config = dict(
    beta1=0.9,
    eps=1e-10,
    grad_clip=5.0,
)
Rows from block 4 of a small image classifier, named by matrix and row number. Each number is 128 + 24 x the weight over its row's rms, rounded and kept within 0 to 255. All counts start at 0.
After each channel's rows are labels from the 100 images, of 14848, where the channel reaches its highest value: "strongest on" is what is common among them; "peak at" is the part of the image that holds the peak. Only what is clearly more common there than usual is listed. The data: capsule endoscopy frames (Kvasir-Capsule). In brackets: how many of the 100.
# conv: 3x3 conv (model.blocks.4.conv.weight, 128x128x3x3, each kernel summed), inputs 0-31

conv.21 [126 126 128 129 126   0 129 127 125 130 123 127 102 128 128 126 129 138 126 124 128 102 127 134 127 118 132 128 129 144 134 158]
strongest on: finding: blood fresh (85)
peak at: bottom centre (33)

conv.36 [128 129 136 130 130 126  21 135 127 126 127 126 130 148 129 104 125 184 100 125 131 128 128 135 162 123 112 131  87 160 127 128]
strongest on: finding: pylorus (32)
peak at: bottom left (43)

conv.110 [125 128 126 127 129 129 131 129 128 131 127 127 129 128 126 127 129 128 127 128 120 128 128 127 130 130 140 130 129 130 127 255]
strongest on: finding: blood fresh (71)
peak at: bottom centre (32)

conv.100 [126 127 135 129 129 109 129  72  90 158 126 130 131 128 122 123 136 145  94 126 128 128 161 150 130  74 131 112  84 136 255 129]
strongest on: finding: pylorus (53)
peak at: bottom left (50)

conv.93 [127 128 131 136 127 128 118 124 132 128 124 126 128 128 127 140 129 205  86 129 157 114 128 132 143 130 128 124 124 128 211 128]
strongest on: finding: reduced mucosal view (52); finding: ileocecal valve (32)
peak at: bottom centre (29)

conv.71 [124  20 103 129 173 132 128 133  96 128 127 125 129 127 123 111 129 128 127 138 129 125 131 126 133 131 136 128 128 129 135 129]
strongest on: finding: foreign body (38)
peak at: bottom left (51); bottom right (34)