Weights of a small image classifier: widths [64, 128, 256].
Rows from block 4, named by matrix and row number. Each number is 500 + 40 x the weight over the matrix's rms, rounded and kept within 0 to 999. All counts start at 0. Numbers have three digits each.
# conv: 3x3 conv (model.blocks.4.conv.weight, 128x128x3x3), inputs 19-37, a 3x3 kernel for each
conv.73:501500501498498500498497499515500498498498499495496498499500500500500500501501500502504505496504507475492501499442499501490497499497496518513508514510506509506502535498502498498500498498501609590553509513512500499499496472491500500502557578537498498499500500500499500500497498499534574498599640505500500500500500499496491494501501500500500500500500499501502502501501502501501502498499500501501500503462500492493495493492494496492493502502501502504503499500500502500499502501500504512502442409492503501501503504503
conv.74:496492486497495493498495494502501501501501501500499503499492495501482500502501500494804702493793563498499500498495499509498498505500497496498499494499500479494498500500499500501501505504503502502506501572504500501504500500503503503503500501501500500495486501457470501476502501496524501499523501501500500502500594549500561500505505505505504504507503502500501501501501499500500500501500500501501501502500499495494495496495494497497495543808614520658503503503501506514513503502505502499498500504505502505502494499497
conv.75:565686716494492495502499500501504509500501501499501502500500501500499500499498498500498496500498498498499499457459461455469477459452441497500494500501500500500498500500499500500500500500500494459317500497368500500500434356309463406283489493495499500500498500500497499500498500500501502501503504504503503502501501502503503502501501501502501500501500500509589571501499500500500499499500500499499499498510496500503503500501501501501501502503500504504502503504504502501501503503502503502501497498498496499500497500500
conv.76:495497499495495496495492491499504505501501501500500500497497497498497498500500501501504503485497459489494458492494496491492493499496492501500500501500501501500500452443499500500500505506503498497496500500499499500499500500498501499497501499499500499499500489500500500500500502501499500501499501501384415414428440425443461439501500500498497497495495493495499500494499499492497499499505509499504507499500501493462476501501501501502502482487455482487476456485469504505506502504505501503504502501501504504503504504503
conv.77:500500500500500500501501501500500500500500500499499499500501502499500501498499500499499500500500501500501501501502502501503503502503506503504502502502502500501502502500500501500500502500500498499499497498498498498498490496496487494496482493497499498497500499498500500499496500506501501502501502502504504500503503501505506503499500501500500500500500500500501501500500501500500500498499500499500501502504505533535547569561567528517525503499498502500499504511500497467430497457429499497486496495495498497497500500499
conv.78:497497499337436498403501507495489490495489487495491489284507522419508517505511513505505497502502489502500497499497513501499507503501540506503501506502501499501500501497493502500496502501498509501496507501499499497498502501500504503502574504503500501501501501588502573665199328415267348407264325239499498494498497495495494493530504504556504504559502502501500500502501535515507601496497502496497500502501501500501501504503502506503503502502500501500498500500501504507508503505505503504502500497488500499499498496496
conv.79:496499500501501500501501501501502502501501502500500501500500500500500500500501500497415370500490485500467469494456492499490491498499493499495466498497494498498488500499499500500501499498502288213226433387444493496499495487474451423415356285314503504504503503502502500500449500527476500500493500500500500502499499498498497497500500500500501501500501500500500503501501504501501501500500501500500500500499499497497497497497497497497497501502502503504503511511508498390417498366411498484500500500499502505502499502500
conv.80:496496494497498475501500366501501502501502501502502502498498499499498486499499481450436377505503500505504501373449487502503499504506501501495493497495494497497493503501499503505504499504505486463500500501503503503507500500489500500499507507507500504505466461502430414478524499495576500498607501498496497500495497499494497498504504504466504505505506507499499500499501503503459507508508505503504502491501500498497497499498497498497496497496495500500500502503499413458500500500500500500500505506506506511510502505510
conv.81:231206227491500493502501501500501501500500501501501502501561512643839703518696625499498497502490499500500501465499498499499499499500501482491489492493494494494495504504503504503502503502501449496496332460495465485494501503504500500502468500500500500499501501501502502501429486495445495491368487498500499498500499498501501501480478483495498495499499499498498498499498498499498497497499500498498500498477499499499499499498498499499498500500497503500500502500499493480490496497497499499498502502502501500503500505505
conv.82:474476485490501491492500480502501499485502500393428480499478497500436490471434477493496497494495495497496496501500500502588498503591499497495493499498497500499498499500502499500501500501501504504504503504503503502502498498499497497498498496497425364355468393416495441452499501505499501501500501500500498499499499500500500500502506502502504501499501500452432460463424467497435466503501497504485498500477500497564500535633550496547521501499499501500500500500500472425484499497498497497498498496498498498499496498499
conv.83:293325268475475463501500500548559545512516516526506511499499499500499499499499499515524570508516502504502499504505500532554521691686647499500500498499500499499500452412368500500500499499500501501501500500500500500500565556591584616642499500500497496494497496493493492492497498494498489495500500498560525520499500502499500502496497499498498499469497500499499498498498498498498498500500501502501501503502503500498499499500498499500500499498499494490494483490494500500500501501500501501501536560597499500500500500500
conv.84:490464461500501501499500500500500499500500499501501499498499499423443440341371396498498498498498501495500501496498500515541551558610616499500500498499500500500500331311307251249279207216270522545532499499498499499499500500502500502502502502502497495497488486447431417400500500503501501501500500500501501501502501501501501501500500500499499500498499500501500499490472494416394443500499496500498496501500502501499486502500497503502500501501500501500500500500500498498497500499500500501502501503506503504506502503506
conv.85:499500500499499500500500500498499500496498500497495498498499499499499499500499499503504502499461481497485497498499501499499499500499499500501501500502502499500500463451456466456470500498495503502502503502502503502502501501502505503503500500500500500501500500500500500500565507500503501498500500411501514499501502501500500501499500500500500500500500500497463486473429464494499499495431470315250326407363419500499499500500500500500501495509501494492488442363380473374428495347412497418439501502504502502503500501501
conv.86:500501502501505504508510506497497497499498497498497497500500500501500500500500500502451431500499498498497499499499501499500501499500499499500501492499502452483499476475481495494496498496496500499499500499498499498497499501534497499500494495498478456455498480476497497497499500500497463500500493500500500500500500499500499499459417492494479496499498497279229233235203237291269319500432450394348348459460426499499500498499500498499501338357330355359350500500499461369428499499497501502500492496497438392460440369423
conv.87:500498497501500497501501498493500498494498497496498495500499499451499496437501499498499499500500501497502500505508512505503502501499500501501499500462391500396322501499500499498499502497500491499498498499499498499501500500498501500499500499494527524501502500499500487499214431501390500499456501532500501503502501506502502504499499499499499500500500500500500500500501500502501499473501502365465463487503497501501501501501501500499499498498497499495496502501500498500500497499499497499500500500501501502503501503504
conv.88:499500499499498497499499499498499500499505510521528517500497499500498498500499499501523506500499499500498500499500499496500500500501503497498498492497497488490490497496496496497497496497498505502501508516514512526520500499498501500499505503503496493487499498497499499499541514502521516503500500500498499500498499500500499500543536535527531526503503503501501501501500500501500499505507510506545580618657642495493491496494492496495493505501501502501501503503503502513525500501504499500500506502500505500499504499497
conv.89:501501501500501501502510519516500502499500500509504501499500500502501501502500500495405404493445440500501500497485471497499500500503503493494495490492493491492494501502502501501501501501502500510509499507510499501518500502503500501505498499499502502502501501502501501501488497500485498501491494502498500500493496500492495498496496493497496494498497496502502502502502502502502501464389443485420466497495499461478501489499502500501502492493485497492473479471457502484492500498497500499499502500500502498496500497493
conv.90:509503503504502501502502501502500497507508503505511510503504504482392447495378454504500568536565674575558599499500498503503499501501502495493494497494495499498498500500499498497497499498497512503501500500501499500501481355402498500499501501500496496499496497499496497499499499499506499499509503505481456490495499500500500500499499502503502504504502502500500501501501501501501502492492497492492496487493497534519515584564542608593560500498499501499500503501500499499500498499500498499501499498498499498498505507512
conv.91:503502502499500502500500503499503499507521526504498534500500501498396502497471501501500501504507501500501501499499502496498502486493502499499499497496495489436423502500501498499501499500501499500501500501501501501501500502505505501503535521508486380480423322467496486491507498501508504501516517504502502502501501501499499499497497497497497497498498497497498500497498498499499500500498496500497495500444496498497496499498499499499500500499499502502500538526503494433497379313493372339489502501499501500497496496493
conv.92:500500500502501500500499496500499499499499500500500501499499499499539499499519499507506504502503503496499492500509503501502501500499498501500499500501500501500500496500501498499500499499501507505503505505504503504504500501502501500500394412428497498498495499499499499500501501500500500496500500500486498499497499499500500500513507505503502503502502504501500499502501499502502501336206222330231242469413414504504503504503503504503502504481478423337397316230269501502506505514514507511512507510506502502504502502502
conv.93:501500499501501500501501502538563552529538524505514516487442487494490492495493489498498498500499500502502502506508501503505501505504502508557510514543503502502502503500500505502502501501501499501504499500502498498498500478471502502502504502502496496495496496496496496496508499502505497501502493497592661659580641630502518516500499499500499501501501503494494494496494495497496495501501501500500500496500501498497496499498497499498497499499499502495496501493500499499497499498496488461483498499500501500500500500499
conv.94:501500466502501497501501499500500469500500496500499497403387367495493442499500499500493496498498500500500501501500476499500499498500503494481465486476482500498500497499502497499501497498500506500500500499500498499500501501503502502504502502504544526508501502502502502503500500500500500510499548563499499499509499499498499498498498498499498498500501502499500498500500498500500498354388486350361454505503501501500499500499498498497494492483480495484485502500499496497500496499500498501509496497499498501503500501501
conv.95:632594593497495497495425496498498498480478495414388453499500501368253431388258419497499499498500500500501501537499499500500499500487403500501501500500500500500500503503501503502500503501500494495497498498500499499500499500501499499498535526527464437445496496497496494496499499500500500500501501500497498498501516500498503498495480487486436475464449476499500500498498499498498500502501500501500499499498498500500501501501501501501501501500501501500504500501504500500500499498499499498498495496497497497497497499499
conv.96:499499500508501500515509510484500500490484496491487487506504502504500500501499499499500502502505500502561523503501499500501500499499499506503501504502505520502500502502504502502503502502501500499500499500500501501501502504505500500501517501501498499498499500500500500500515494496527507497558630647500517522500504501500500500499500501504532502500500500502502502506502502526515504389333396501501500504503502503503502502502502501500500499506513499504503466475435496496497496497497501499500492499500497544500526555500
conv.97:532551537516537545502502502500500499499499497500500500502503503501501501498499499498501499498503504501500502505505505505504505502496492501500500501501501502501501500500500500500500501500500500500501501500500502502500493491498490488494495493495506505502500500500498499499498498497505498497498498498369328396346299335460410438503502503451461473501500500500502502499535508499499499500502502498501502495499499499499500499500501499500501495501501495502502498503505400436439367418430329388426497498496496497499497498493
conv.98:500502502500502502502502503716699668599633581501501501502502503501501499499502500500500501500501501500501501498501502500502503472501502588608661507507507505505505496499500496498499495496497498496495498498496500499497500500499501500498500499496499498498497497497498496497472498501489501501499501503503501501502502502502502502501500500501500500502501500449436450334281308325262278499500503500500506506505510411494495266349332170237166500497495500500498499500500485481495497496497501499498484479484478469478497500499
conv.99:501501502503504503521522510499499496500501500500502502502501501503502501501501501500499499498496497500501498499501500499503504513526524500499499499499498500500500503504503502503503501502502501501500499499499503499500494499500487483498478436475503502502506502502503502501500505508499499497497486467500501501500500501499500498501500500501500499501500499502501502501501501501500501499499498499497498498498500501502502500500501500500500493499498461432492500500500498497497498476497500500501498498499487482496471467491
conv.100:502501499501498496496492494501498497502500496506502499500501501500501501498498500503654586501572501502502501547589568499500524496498499501501501526500500499500496445321328498426456500500499497501501502504501508509503496495496496495493445459464329354410497494492499496494502502507505544508505502505646645519697744582691738603501500500501501500501501500501501501501501501501501500503503502502501501500500500503498496503499495501497492501502508502511518504506516500500500501501501502501500502501501501500499502500500
conv.101:499500500489500500469496497497495496496496498490492499503504503504505505504504505501502504502502505502503506504504506501501502413455440511527513505520514506527518489490493437441442407365355500500501498500494497499441499497496499497495499496493496495496501498496500499498499497499497496498497495497495496498494496498494496497500501501500500501499500502498500501457486500463474500498499500503509503528559537436453467449469474485490490495496497500499500500500504499498498499498498499498498497498498501499497514524523
conv.102:500500501501500500501512499500501501501501501503501501502500499497495470447407405500500498499499499497500513500500501500500501498499499498499500496495493480468441500499500500500494500469446497450495498414481499500500510511508503500500502500502500498499500499499501500501500500500500506511500539536496496495496498499496498499499441457498469476498498499499499500500500500500500499502502501504503502500498497503503504503503503502502502498498495500499499501501505500500499498498496498497496501501500501502504541511541
conv.103:500499497500500500499500500501501497500501501571510501498684565499746660499499499486489491485497498482481468499500500500501501500501501501501499493495495493495493505504504505503502506503502491496499491492497497493496504505508502502503482494477501501501501423489502495501495473497501496494482489496498496495500497496500500498502502500502503502503503502499498499499498499499499499501499497498495494488449467498498498490497498491498498497492486498495491497481494503504503504503500503502501504584505501501505502502503
conv.104:498499501498499501498499501499499500499499500500500501596628577536580536503509508499489496501501498501504500495499501497503504497502505500500499501500500501501500500500499500499500500496497498496495496494492494494495503501500500500500472441448500500500498497497496496497469493493500496493478498494500501500500500500500500500511512501509523500519530500499499499499499499499499499500500488413380389330319301496491487493489485492490488503504504502503503501506511499495490501499497502500498505505504512511508518514510
conv.105:496495497496498500457423501512508510504506508504503503492500499450468492503452504500500499499498500500500502493494500497500501499501503499498499500499499500499497500498499501500499501501500502502501502504504503505507502502501506507503510518507361268291437340382502501500628565515616594503510538502501652556502647578501501500498496498497491497499499499496494499493489499500498500498496496491487497487431472498499497498499498499500499503501501504504502509507505499500500498499501497498499555555510509512501501500498
conv.106:508505505506505504506506503500499501501500504503501503500500500501500500501500500503511516524502511566587596486492490493512494502564500503503505499499500498499499500500500500500500499499499500500501497500503492497503501500500502501500504502513500499499501500500504503503500502502500505507501512513499498499503500501505502502502500498501498497495491491499500499499498497501501500500500502503503501506506502504501501504503500497498499515515510509509504506502501502502502503502502503502502504505502500503502497502501
conv.107:503504501508506499544569551501501499500501501502502501588609597601620613511519504477485485496490498497497500500503503500502502506504504497497496495495494494494494502502502501501501501501501500505510499502509498499505500500501500501502443418501502502501502502501501501501502503505500500501500499500495432474499494497499498498495496495498497496499498498502501501501501501500500500500499499500499499500499499366385376330331330385377363470475477491485491500493496497497498499499499500501502503505505509527526500500502
conv.108:500501500499500500499500500554575522507518501501506502491500500497496498440383449511504501504510503504509500517543551524538545498498498500500496500500498501500500501501500502502500501501501499509501498500501499500501487479497456364393482481449500499499499498498450435447499501567499499500499497492495495496496495495497497496501501501501501501500501501498498498499498498499498498499500501501502502499499500501501500500500499501500500519544527500535519505531504501503506552599591595630627491493496492482493497494494
conv.109:503502501503503501501499498499500500498499500499499500496496497495495497497496496404376408470402412507506501505500503508504504500499502486495499487491497486489487480501474502504505509507502504502501501501499501501500500498498500499499502498497503500500503500500505501501500516504499515547498516561498496489500500496502499496503503503509502502509502502497501498498497497499498499495496494497499498497497498501502502511508502506517503503501496506504504567642651486484493499499500500501501502503500514504501542523509
conv.110:501501500501501501500500500499461443501483480500499499499499499499499499499499499497499500498500501500499500499498499498498498499499498502501500515504502503502503503502503503503504502503503509526515541544511526540498505504503504502501504502501501500500503502501506504503503503507502504507500502504497497497498497498499499499661999624999999999723999689503502500502501500502500500502503502503504503503505504497496496495494493499495494492494494485493494470478486501516501501501501500500500496497497499499499500501500
conv.111:500479499499498496543648563494496500495496497499500499495494496495494495498499498501500502502460489497494496503498506502499528502699691487481499496495497498494494499500499498500500496499499499552497501500499409394440582726502504530504442484486499499496499500500500502502499502502497501503501489501504513506505508508519508507500499499501500498501500499473471495493496494499500498497490494500497495502500495496498500498499500499499499508505503506415500463423495502500498502444498502501499506505500504501495443409478