From a checkpoint of a small image classifier: 149.1 epochs.
Rows from block 5 of a small image classifier, named by matrix and row number. Each number is 200 + 40 x the weight over its row's rms, rounded and kept within 0 to 999. All counts start at 0.
Before each channel's rows are labels from the 100 images, of 14848, where the channel reaches its highest value: "responds to" is what is common among them. Only what is clearly more common there than usual is listed. The data: capsule endoscopy frames (Kvasir-Capsule).
# conv: 3x3 conv (model.blocks.5.conv.weight, 128x128x3x3, each kernel summed), inputs 64-127

responds to: finding: ileocecal valve
conv.107,196,324,205,196,201,201,208,199,122,232,197,153,201,195,209,199,208,199,199,226,204,201,197,195,190,199,203,204,219,156,202,200,222,220,0,209,195,166,198,197,195,210,201,204,199,202,197,208,196,199,205,203,276,199,209,218,196,198,196,199,203,217,216,258

responds to: finding: ulcer
conv.99,151,200,187,188,199,203,199,212,172,193,200,202,154,213,200,259,214,291,188,208,188,214,207,202,216,220,191,202,207,198,197,205,196,201,207,206,77,197,197,185,199,198,209,208,170,204,185,198,200,311,197,197,275,197,203,200,174,87,195,203,53,187,208,214

responds to: finding: ileocecal valve
conv.19,218,200,204,199,174,202,199,173,197,200,199,200,199,197,198,209,199,198,209,195,122,226,314,201,201,290,200,201,203,199,201,200,196,200,201,276,201,201,198,137,197,200,190,198,199,198,186,199,163,202,202,200,203,202,205,200,201,208,196,205,197,192,199,200

responds to: finding: pylorus; finding: foreign body
conv.43,211,201,202,196,204,196,188,192,206,199,199,188,582,151,202,199,202,198,203,198,189,195,193,204,187,189,207,208,203,164,221,196,189,198,116,198,191,195,203,199,186,200,194,197,199,194,199,204,201,196,191,197,200,196,199,202,202,185,202,199,198,289,200,197

responds to: finding: ileocecal valve
conv.67,201,199,201,200,164,202,200,200,199,198,197,203,200,162,199,202,207,200,210,195,196,203,206,198,198,203,194,203,212,112,203,199,199,201,198,213,200,199,205,201,180,195,199,201,200,194,194,195,194,200,199,201,204,204,200,195,199,209,140,199,221,202,204,205

responds to: finding: ileocecal valve; finding: pylorus
conv.88,200,199,213,210,177,237,199,200,194,581,201,200,203,200,199,195,192,199,199,213,210,197,73,186,197,201,193,194,201,209,191,200,200,202,206,193,204,201,194,195,213,186,202,203,201,217,199,200,190,195,190,147,253,196,203,202,257,198,195,202,203,199,188,200

responds to: finding: pylorus
conv.104,194,202,204,198,184,270,199,158,193,200,196,202,252,153,200,203,174,202,204,202,203,162,108,196,282,163,175,197,194,200,191,202,192,194,202,198,394,198,137,201,198,206,203,198,215,199,200,195,199,210,172,196,200,199,201,195,212,76,46,189,214,324,195,142

responds to: finding: blood fresh; finding: ileocecal valve
conv.21,196,172,197,204,207,182,198,221,176,202,197,154,196,201,198,204,200,202,190,224,186,200,169,222,222,200,158,202,268,199,314,194,433,192,193,198,199,210,196,170,200,198,206,206,188,194,295,233,196,205,211,228,204,205,154,202,119,197,163,87,190,202,307,220

responds to: finding: ulcer
conv.85,177,125,304,209,155,195,189,194,229,68,204,127,193,198,95,216,182,168,270,203,197,201,215,241,195,200,173,201,182,190,228,191,168,200,211,188,191,207,199,174,216,161,196,205,193,196,217,219,210,167,75,217,101,211,188,213,241,198,169,192,183,203,186,190

responds to: finding: angiectasia; finding: reduced mucosal view
conv.3,176,202,200,201,127,201,203,194,196,198,200,202,196,201,171,196,166,207,201,200,196,200,201,200,197,201,193,239,204,199,197,199,174,198,202,179,160,188,203,208,124,200,198,200,199,89,199,189,208,199,192,200,206,210,202,198,201,200,78,212,196,149,187,201

responds to: finding: ulcer
conv.48,190,201,205,95,199,207,206,202,208,199,221,192,199,200,185,172,196,171,201,198,197,422,199,203,201,201,165,192,153,200,194,199,203,203,200,198,195,201,250,191,199,200,232,202,197,190,201,211,189,199,208,313,197,204,203,201,201,246,246,366,197,193,210,174

responds to: finding: ileocecal valve
conv.62,203,184,210,201,197,167,197,152,197,144,179,276,194,191,200,193,207,198,149,195,200,199,185,68,78,200,207,168,204,198,203,195,209,124,199,202,202,199,199,215,198,197,178,204,254,198,195,187,18,201,208,187,209,204,195,190,197,204,190,151,201,198,207,146

responds to: finding: angiectasia; finding: ulcer
conv.20,210,200,311,204,200,199,199,171,202,199,197,160,196,201,312,191,194,190,173,188,192,201,204,185,200,202,197,198,210,186,202,193,205,200,200,195,200,196,199,196,198,106,201,195,200,132,196,232,279,195,182,221,217,203,200,226,207,234,187,193,199,199,202,195

responds to: finding: reduced mucosal view; finding: ileocecal valve
conv.110,188,198,203,199,196,206,201,183,196,199,198,199,197,200,196,203,197,198,204,199,200,202,195,197,194,213,197,204,199,371,193,200,198,199,202,191,198,200,195,203,200,210,199,199,199,200,191,200,200,199,197,195,194,202,200,197,203,200,200,203,199,195,200,200

responds to: finding: ileocecal valve
conv.91,204,195,197,180,199,200,202,195,196,198,205,199,207,117,203,97,204,197,180,198,199,198,26,156,179,198,207,201,221,180,201,199,205,171,198,205,206,73,205,191,77,210,196,200,368,191,201,193,225,197,197,198,216,208,201,196,199,235,204,198,196,320,200,197

responds to: finding: ileocecal valve
conv.54,106,193,252,185,197,198,184,199,198,202,192,201,138,197,206,199,173,204,208,224,199,177,208,208,180,165,420,204,241,197,204,200,146,116,183,202,147,200,205,201,140,199,190,199,198,201,176,185,200,202,441,210,198,202,198,198,206,201,196,198,193,200,198,201

responds to: finding: blood fresh
conv.119,198,200,196,203,200,199,197,202,200,199,199,198,200,196,200,196,189,192,197,199,204,198,195,199,200,198,204,199,197,197,198,169,201,196,200,194,199,199,196,198,199,193,200,197,199,196,644,200,201,198,204,200,197,198,199,199,181,196,200,199,203,218,200,197

responds to: finding: angiectasia
conv.40,109,317,213,151,167,190,220,193,198,179,162,183,190,209,192,182,191,150,198,210,195,194,173,199,180,193,168,198,199,169,199,146,188,195,157,207,209,192,198,173,217,126,193,228,188,168,190,231,187,192,180,218,194,260,138,271,224,210,160,186,96,119,195,202

responds to: finding: reduced mucosal view
conv.102,202,202,191,198,198,188,201,209,200,204,203,200,177,607,200,206,202,286,202,200,203,203,203,201,197,199,198,201,197,203,197,201,182,150,199,185,197,214,202,198,204,202,203,199,197,195,200,202,197,201,202,199,211,201,198,198,185,200,201,201,194,199,198,197

responds to: finding: ileocecal valve; finding: reduced mucosal view
conv.0,197,343,194,201,198,205,204,200,199,210,198,215,233,201,199,178,201,190,201,200,482,211,200,139,186,195,99,201,200,201,188,198,192,202,214,202,203,202,174,162,204,201,199,117,201,192,170,192,198,194,205,197,207,194,199,198,199,187,197,201,215,201,181,192

responds to: finding: angiectasia
conv.57,213,325,209,202,201,195,203,197,203,208,156,203,209,199,182,195,202,168,187,199,203,197,186,196,173,152,199,180,195,197,166,203,156,196,202,199,204,198,206,202,199,202,168,208,133,198,199,295,198,198,196,201,172,157,210,224,229,198,198,198,5,204,187,198

responds to: finding: angiectasia; finding: erosion
conv.68,200,139,200,202,198,160,195,151,204,200,160,197,194,202,131,94,198,199,214,199,198,196,200,203,194,199,186,193,166,95,149,200,250,193,200,194,183,207,203,197,205,202,157,199,197,194,213,300,63,203,155,311,208,154,200,202,199,208,187,186,185,206,225,200

responds to: finding: angiectasia
conv.75,213,200,197,224,202,216,202,192,192,201,195,182,199,191,197,138,202,172,200,204,202,0,164,199,195,31,199,200,201,119,199,200,202,191,203,199,210,201,200,198,200,161,197,197,197,172,163,257,200,202,190,215,202,202,202,202,196,201,201,202,198,200,201,193

responds to: finding: ulcer; finding: ileocecal valve
conv.10,166,182,283,198,201,203,193,193,204,155,187,179,192,201,0,199,207,176,200,198,201,200,205,191,193,201,196,196,200,173,191,204,186,165,203,197,182,150,193,200,201,188,193,198,203,197,196,197,203,173,187,202,194,186,202,203,299,204,182,179,204,141,199,37

responds to: finding: angiectasia
conv.58,221,234,276,217,159,204,360,187,201,189,288,149,155,147,188,200,227,203,222,200,189,200,275,189,202,260,196,199,196,194,190,49,192,199,206,199,197,198,144,220,208,194,195,295,212,163,201,237,200,198,203,212,166,239,187,157,200,195,199,243,190,175,235,202

responds to: finding: foreign body
conv.5,198,198,208,194,202,198,197,484,203,205,200,201,204,213,181,199,203,205,131,191,197,212,203,203,227,201,200,201,197,197,211,201,198,200,197,210,201,196,215,200,192,198,519,206,203,200,191,200,201,194,199,200,204,204,203,191,212,203,198,191,197,232,182,185

responds to: finding: foreign body
conv.30,207,174,189,204,182,200,238,194,201,256,227,199,209,198,189,229,249,194,200,197,189,201,207,211,157,214,158,208,189,192,205,190,209,200,201,206,201,207,205,162,200,199,161,208,199,488,199,206,211,202,195,196,203,203,208,208,209,199,201,194,195,199,157,207

responds to: finding: reduced mucosal view; finding: ileocecal valve
conv.111,186,212,216,211,225,203,197,173,202,238,200,202,201,202,199,197,206,198,201,195,191,195,199,203,203,374,195,200,201,200,207,200,190,204,202,450,201,202,202,340,201,204,198,451,201,203,199,206,202,135,204,229,202,202,199,190,210,195,195,202,202,194,217,211

responds to: finding: ulcer; finding: reduced mucosal view
conv.105,181,207,202,183,201,197,199,204,200,147,200,201,185,291,201,207,199,199,204,201,206,200,207,193,202,200,186,198,175,201,81,201,193,197,198,198,135,189,180,199,202,189,211,199,193,158,201,202,201,91,198,200,151,196,187,202,197,194,199,186,193,196,195,224

responds to: finding: angiectasia
conv.49,200,229,206,204,194,211,260,217,203,211,178,197,207,199,176,131,215,202,195,209,201,196,162,201,200,203,202,156,190,204,194,187,199,199,197,191,198,204,202,213,203,144,201,213,141,172,195,228,191,197,203,205,196,186,216,187,209,195,153,199,198,201,206,202

responds to: finding: pylorus
conv.46,237,198,206,201,200,344,211,202,196,200,197,200,200,203,202,196,201,203,200,199,201,200,204,194,197,199,199,166,259,187,186,196,193,198,201,202,207,199,190,200,200,180,198,201,177,199,199,190,198,196,201,199,197,195,318,197,196,207,138,170,202,195,255,202

responds to: finding: ileocecal valve; finding: reduced mucosal view
conv.63,192,188,208,194,182,203,172,140,198,199,189,18,239,202,218,60,194,201,200,201,51,191,200,143,189,197,203,201,193,206,204,201,191,202,203,200,200,198,197,194,151,206,191,175,207,198,207,206,214,198,206,200,122,189,199,200,203,199,196,204,230,200,209,164

responds to: finding: blood fresh
conv.79,202,211,215,224,197,166,290,208,157,180,327,197,152,188,208,195,248,162,202,202,356,197,191,173,283,199,193,197,216,189,112,198,201,206,64,196,202,68,210,185,195,214,194,199,210,196,216,272,203,199,193,232,201,201,51,203,195,200,199,194,220,191,199,201

responds to: finding: foreign body
conv.94,198,199,206,184,194,202,208,209,199,202,199,200,204,123,200,189,194,205,188,202,199,195,202,179,184,210,201,203,203,198,199,167,200,199,196,201,201,172,198,206,187,200,208,207,181,182,198,198,195,200,205,201,198,202,199,198,185,224,191,199,196,200,205,201

responds to: finding: lymphangiectasia
conv.71,171,188,243,193,177,221,203,203,200,205,201,212,204,218,197,207,191,211,192,198,179,201,192,170,197,204,196,188,212,370,200,0,154,204,182,196,200,200,203,201,207,202,219,205,204,207,203,154,139,210,396,188,226,199,191,186,232,203,213,203,170,202,197,216

responds to: finding: ulcer
conv.121,123,193,201,200,195,207,203,197,94,199,204,188,150,200,202,202,197,202,192,208,198,216,211,205,196,214,177,78,204,150,258,195,188,195,200,207,189,193,208,207,201,199,199,204,201,195,149,133,200,198,211,201,212,207,204,200,198,190,199,256,334,194,203,201

responds to: finding: pylorus
conv.89,194,205,220,202,204,275,198,169,183,201,199,199,198,151,204,193,194,186,200,194,220,201,209,202,243,199,168,198,288,204,247,158,215,200,200,201,269,199,200,199,199,309,183,199,216,138,201,172,201,201,202,201,186,137,197,197,215,198,184,206,213,263,197,199

responds to: finding: reduced mucosal view; finding: ileocecal valve
conv.118,204,212,203,190,214,187,180,200,195,208,199,199,177,201,200,201,189,200,196,177,145,401,360,179,150,267,195,199,217,189,202,202,199,200,201,227,202,149,201,201,199,198,204,199,198,197,199,203,205,201,197,198,205,211,203,178,205,204,167,200,158,204,206,201

responds to: finding: ileocecal valve; finding: reduced mucosal view
conv.100,207,201,184,337,194,208,182,201,175,177,197,201,198,185,199,200,197,201,201,199,201,204,201,205,200,200,188,199,134,199,201,192,202,199,203,202,204,0,198,234,111,193,124,201,198,198,200,188,200,204,184,197,201,89,212,188,132,198,173,199,265,161,168,194

responds to: finding: pylorus
conv.92,199,182,219,197,480,203,198,201,201,300,202,196,199,198,198,197,191,196,198,203,211,208,196,196,134,199,204,190,198,200,200,187,203,199,201,223,199,495,202,199,200,195,195,206,198,199,203,213,194,200,205,197,200,189,199,201,196,201,198,197,200,134,190,197

responds to: finding: ileocecal valve
conv.1,208,209,205,201,257,205,192,196,197,201,200,199,202,200,200,200,200,211,181,204,204,208,196,202,200,204,189,203,201,198,213,197,204,201,231,194,200,199,227,190,183,197,202,195,268,200,201,210,197,196,195,204,198,215,201,202,200,203,199,203,200,203,215,206

responds to: finding: reduced mucosal view
conv.50,204,200,206,160,203,191,199,182,193,198,153,196,173,198,202,178,200,201,191,201,134,225,269,219,97,205,198,198,326,168,219,195,203,170,205,201,204,126,192,212,197,195,173,199,139,78,207,177,199,161,198,207,197,195,201,186,178,205,3,190,203,205,205,196

responds to: finding: foreign body
conv.60,202,187,247,232,249,198,190,207,197,202,192,190,199,198,189,258,496,198,202,170,206,203,199,197,195,207,203,200,189,206,200,181,191,198,178,197,196,198,212,202,201,185,201,220,201,204,205,179,158,206,238,185,211,167,202,203,190,201,187,191,179,199,197,197

responds to: finding: ulcer
conv.36,164,29,246,147,182,193,146,190,201,184,180,201,111,213,192,200,205,201,201,173,110,200,215,218,111,205,192,193,215,186,199,200,198,200,202,200,203,196,198,202,197,196,199,200,158,186,200,192,200,197,163,168,171,204,195,137,273,200,155,180,174,142,200,194

responds to: finding: angiectasia
conv.69,200,265,201,203,158,199,247,147,197,200,212,181,200,201,203,47,196,191,103,196,199,206,197,200,202,203,155,176,210,196,197,192,175,181,186,199,202,200,169,196,200,185,187,211,195,158,197,197,224,199,160,196,250,206,126,188,198,195,176,212,189,186,194,229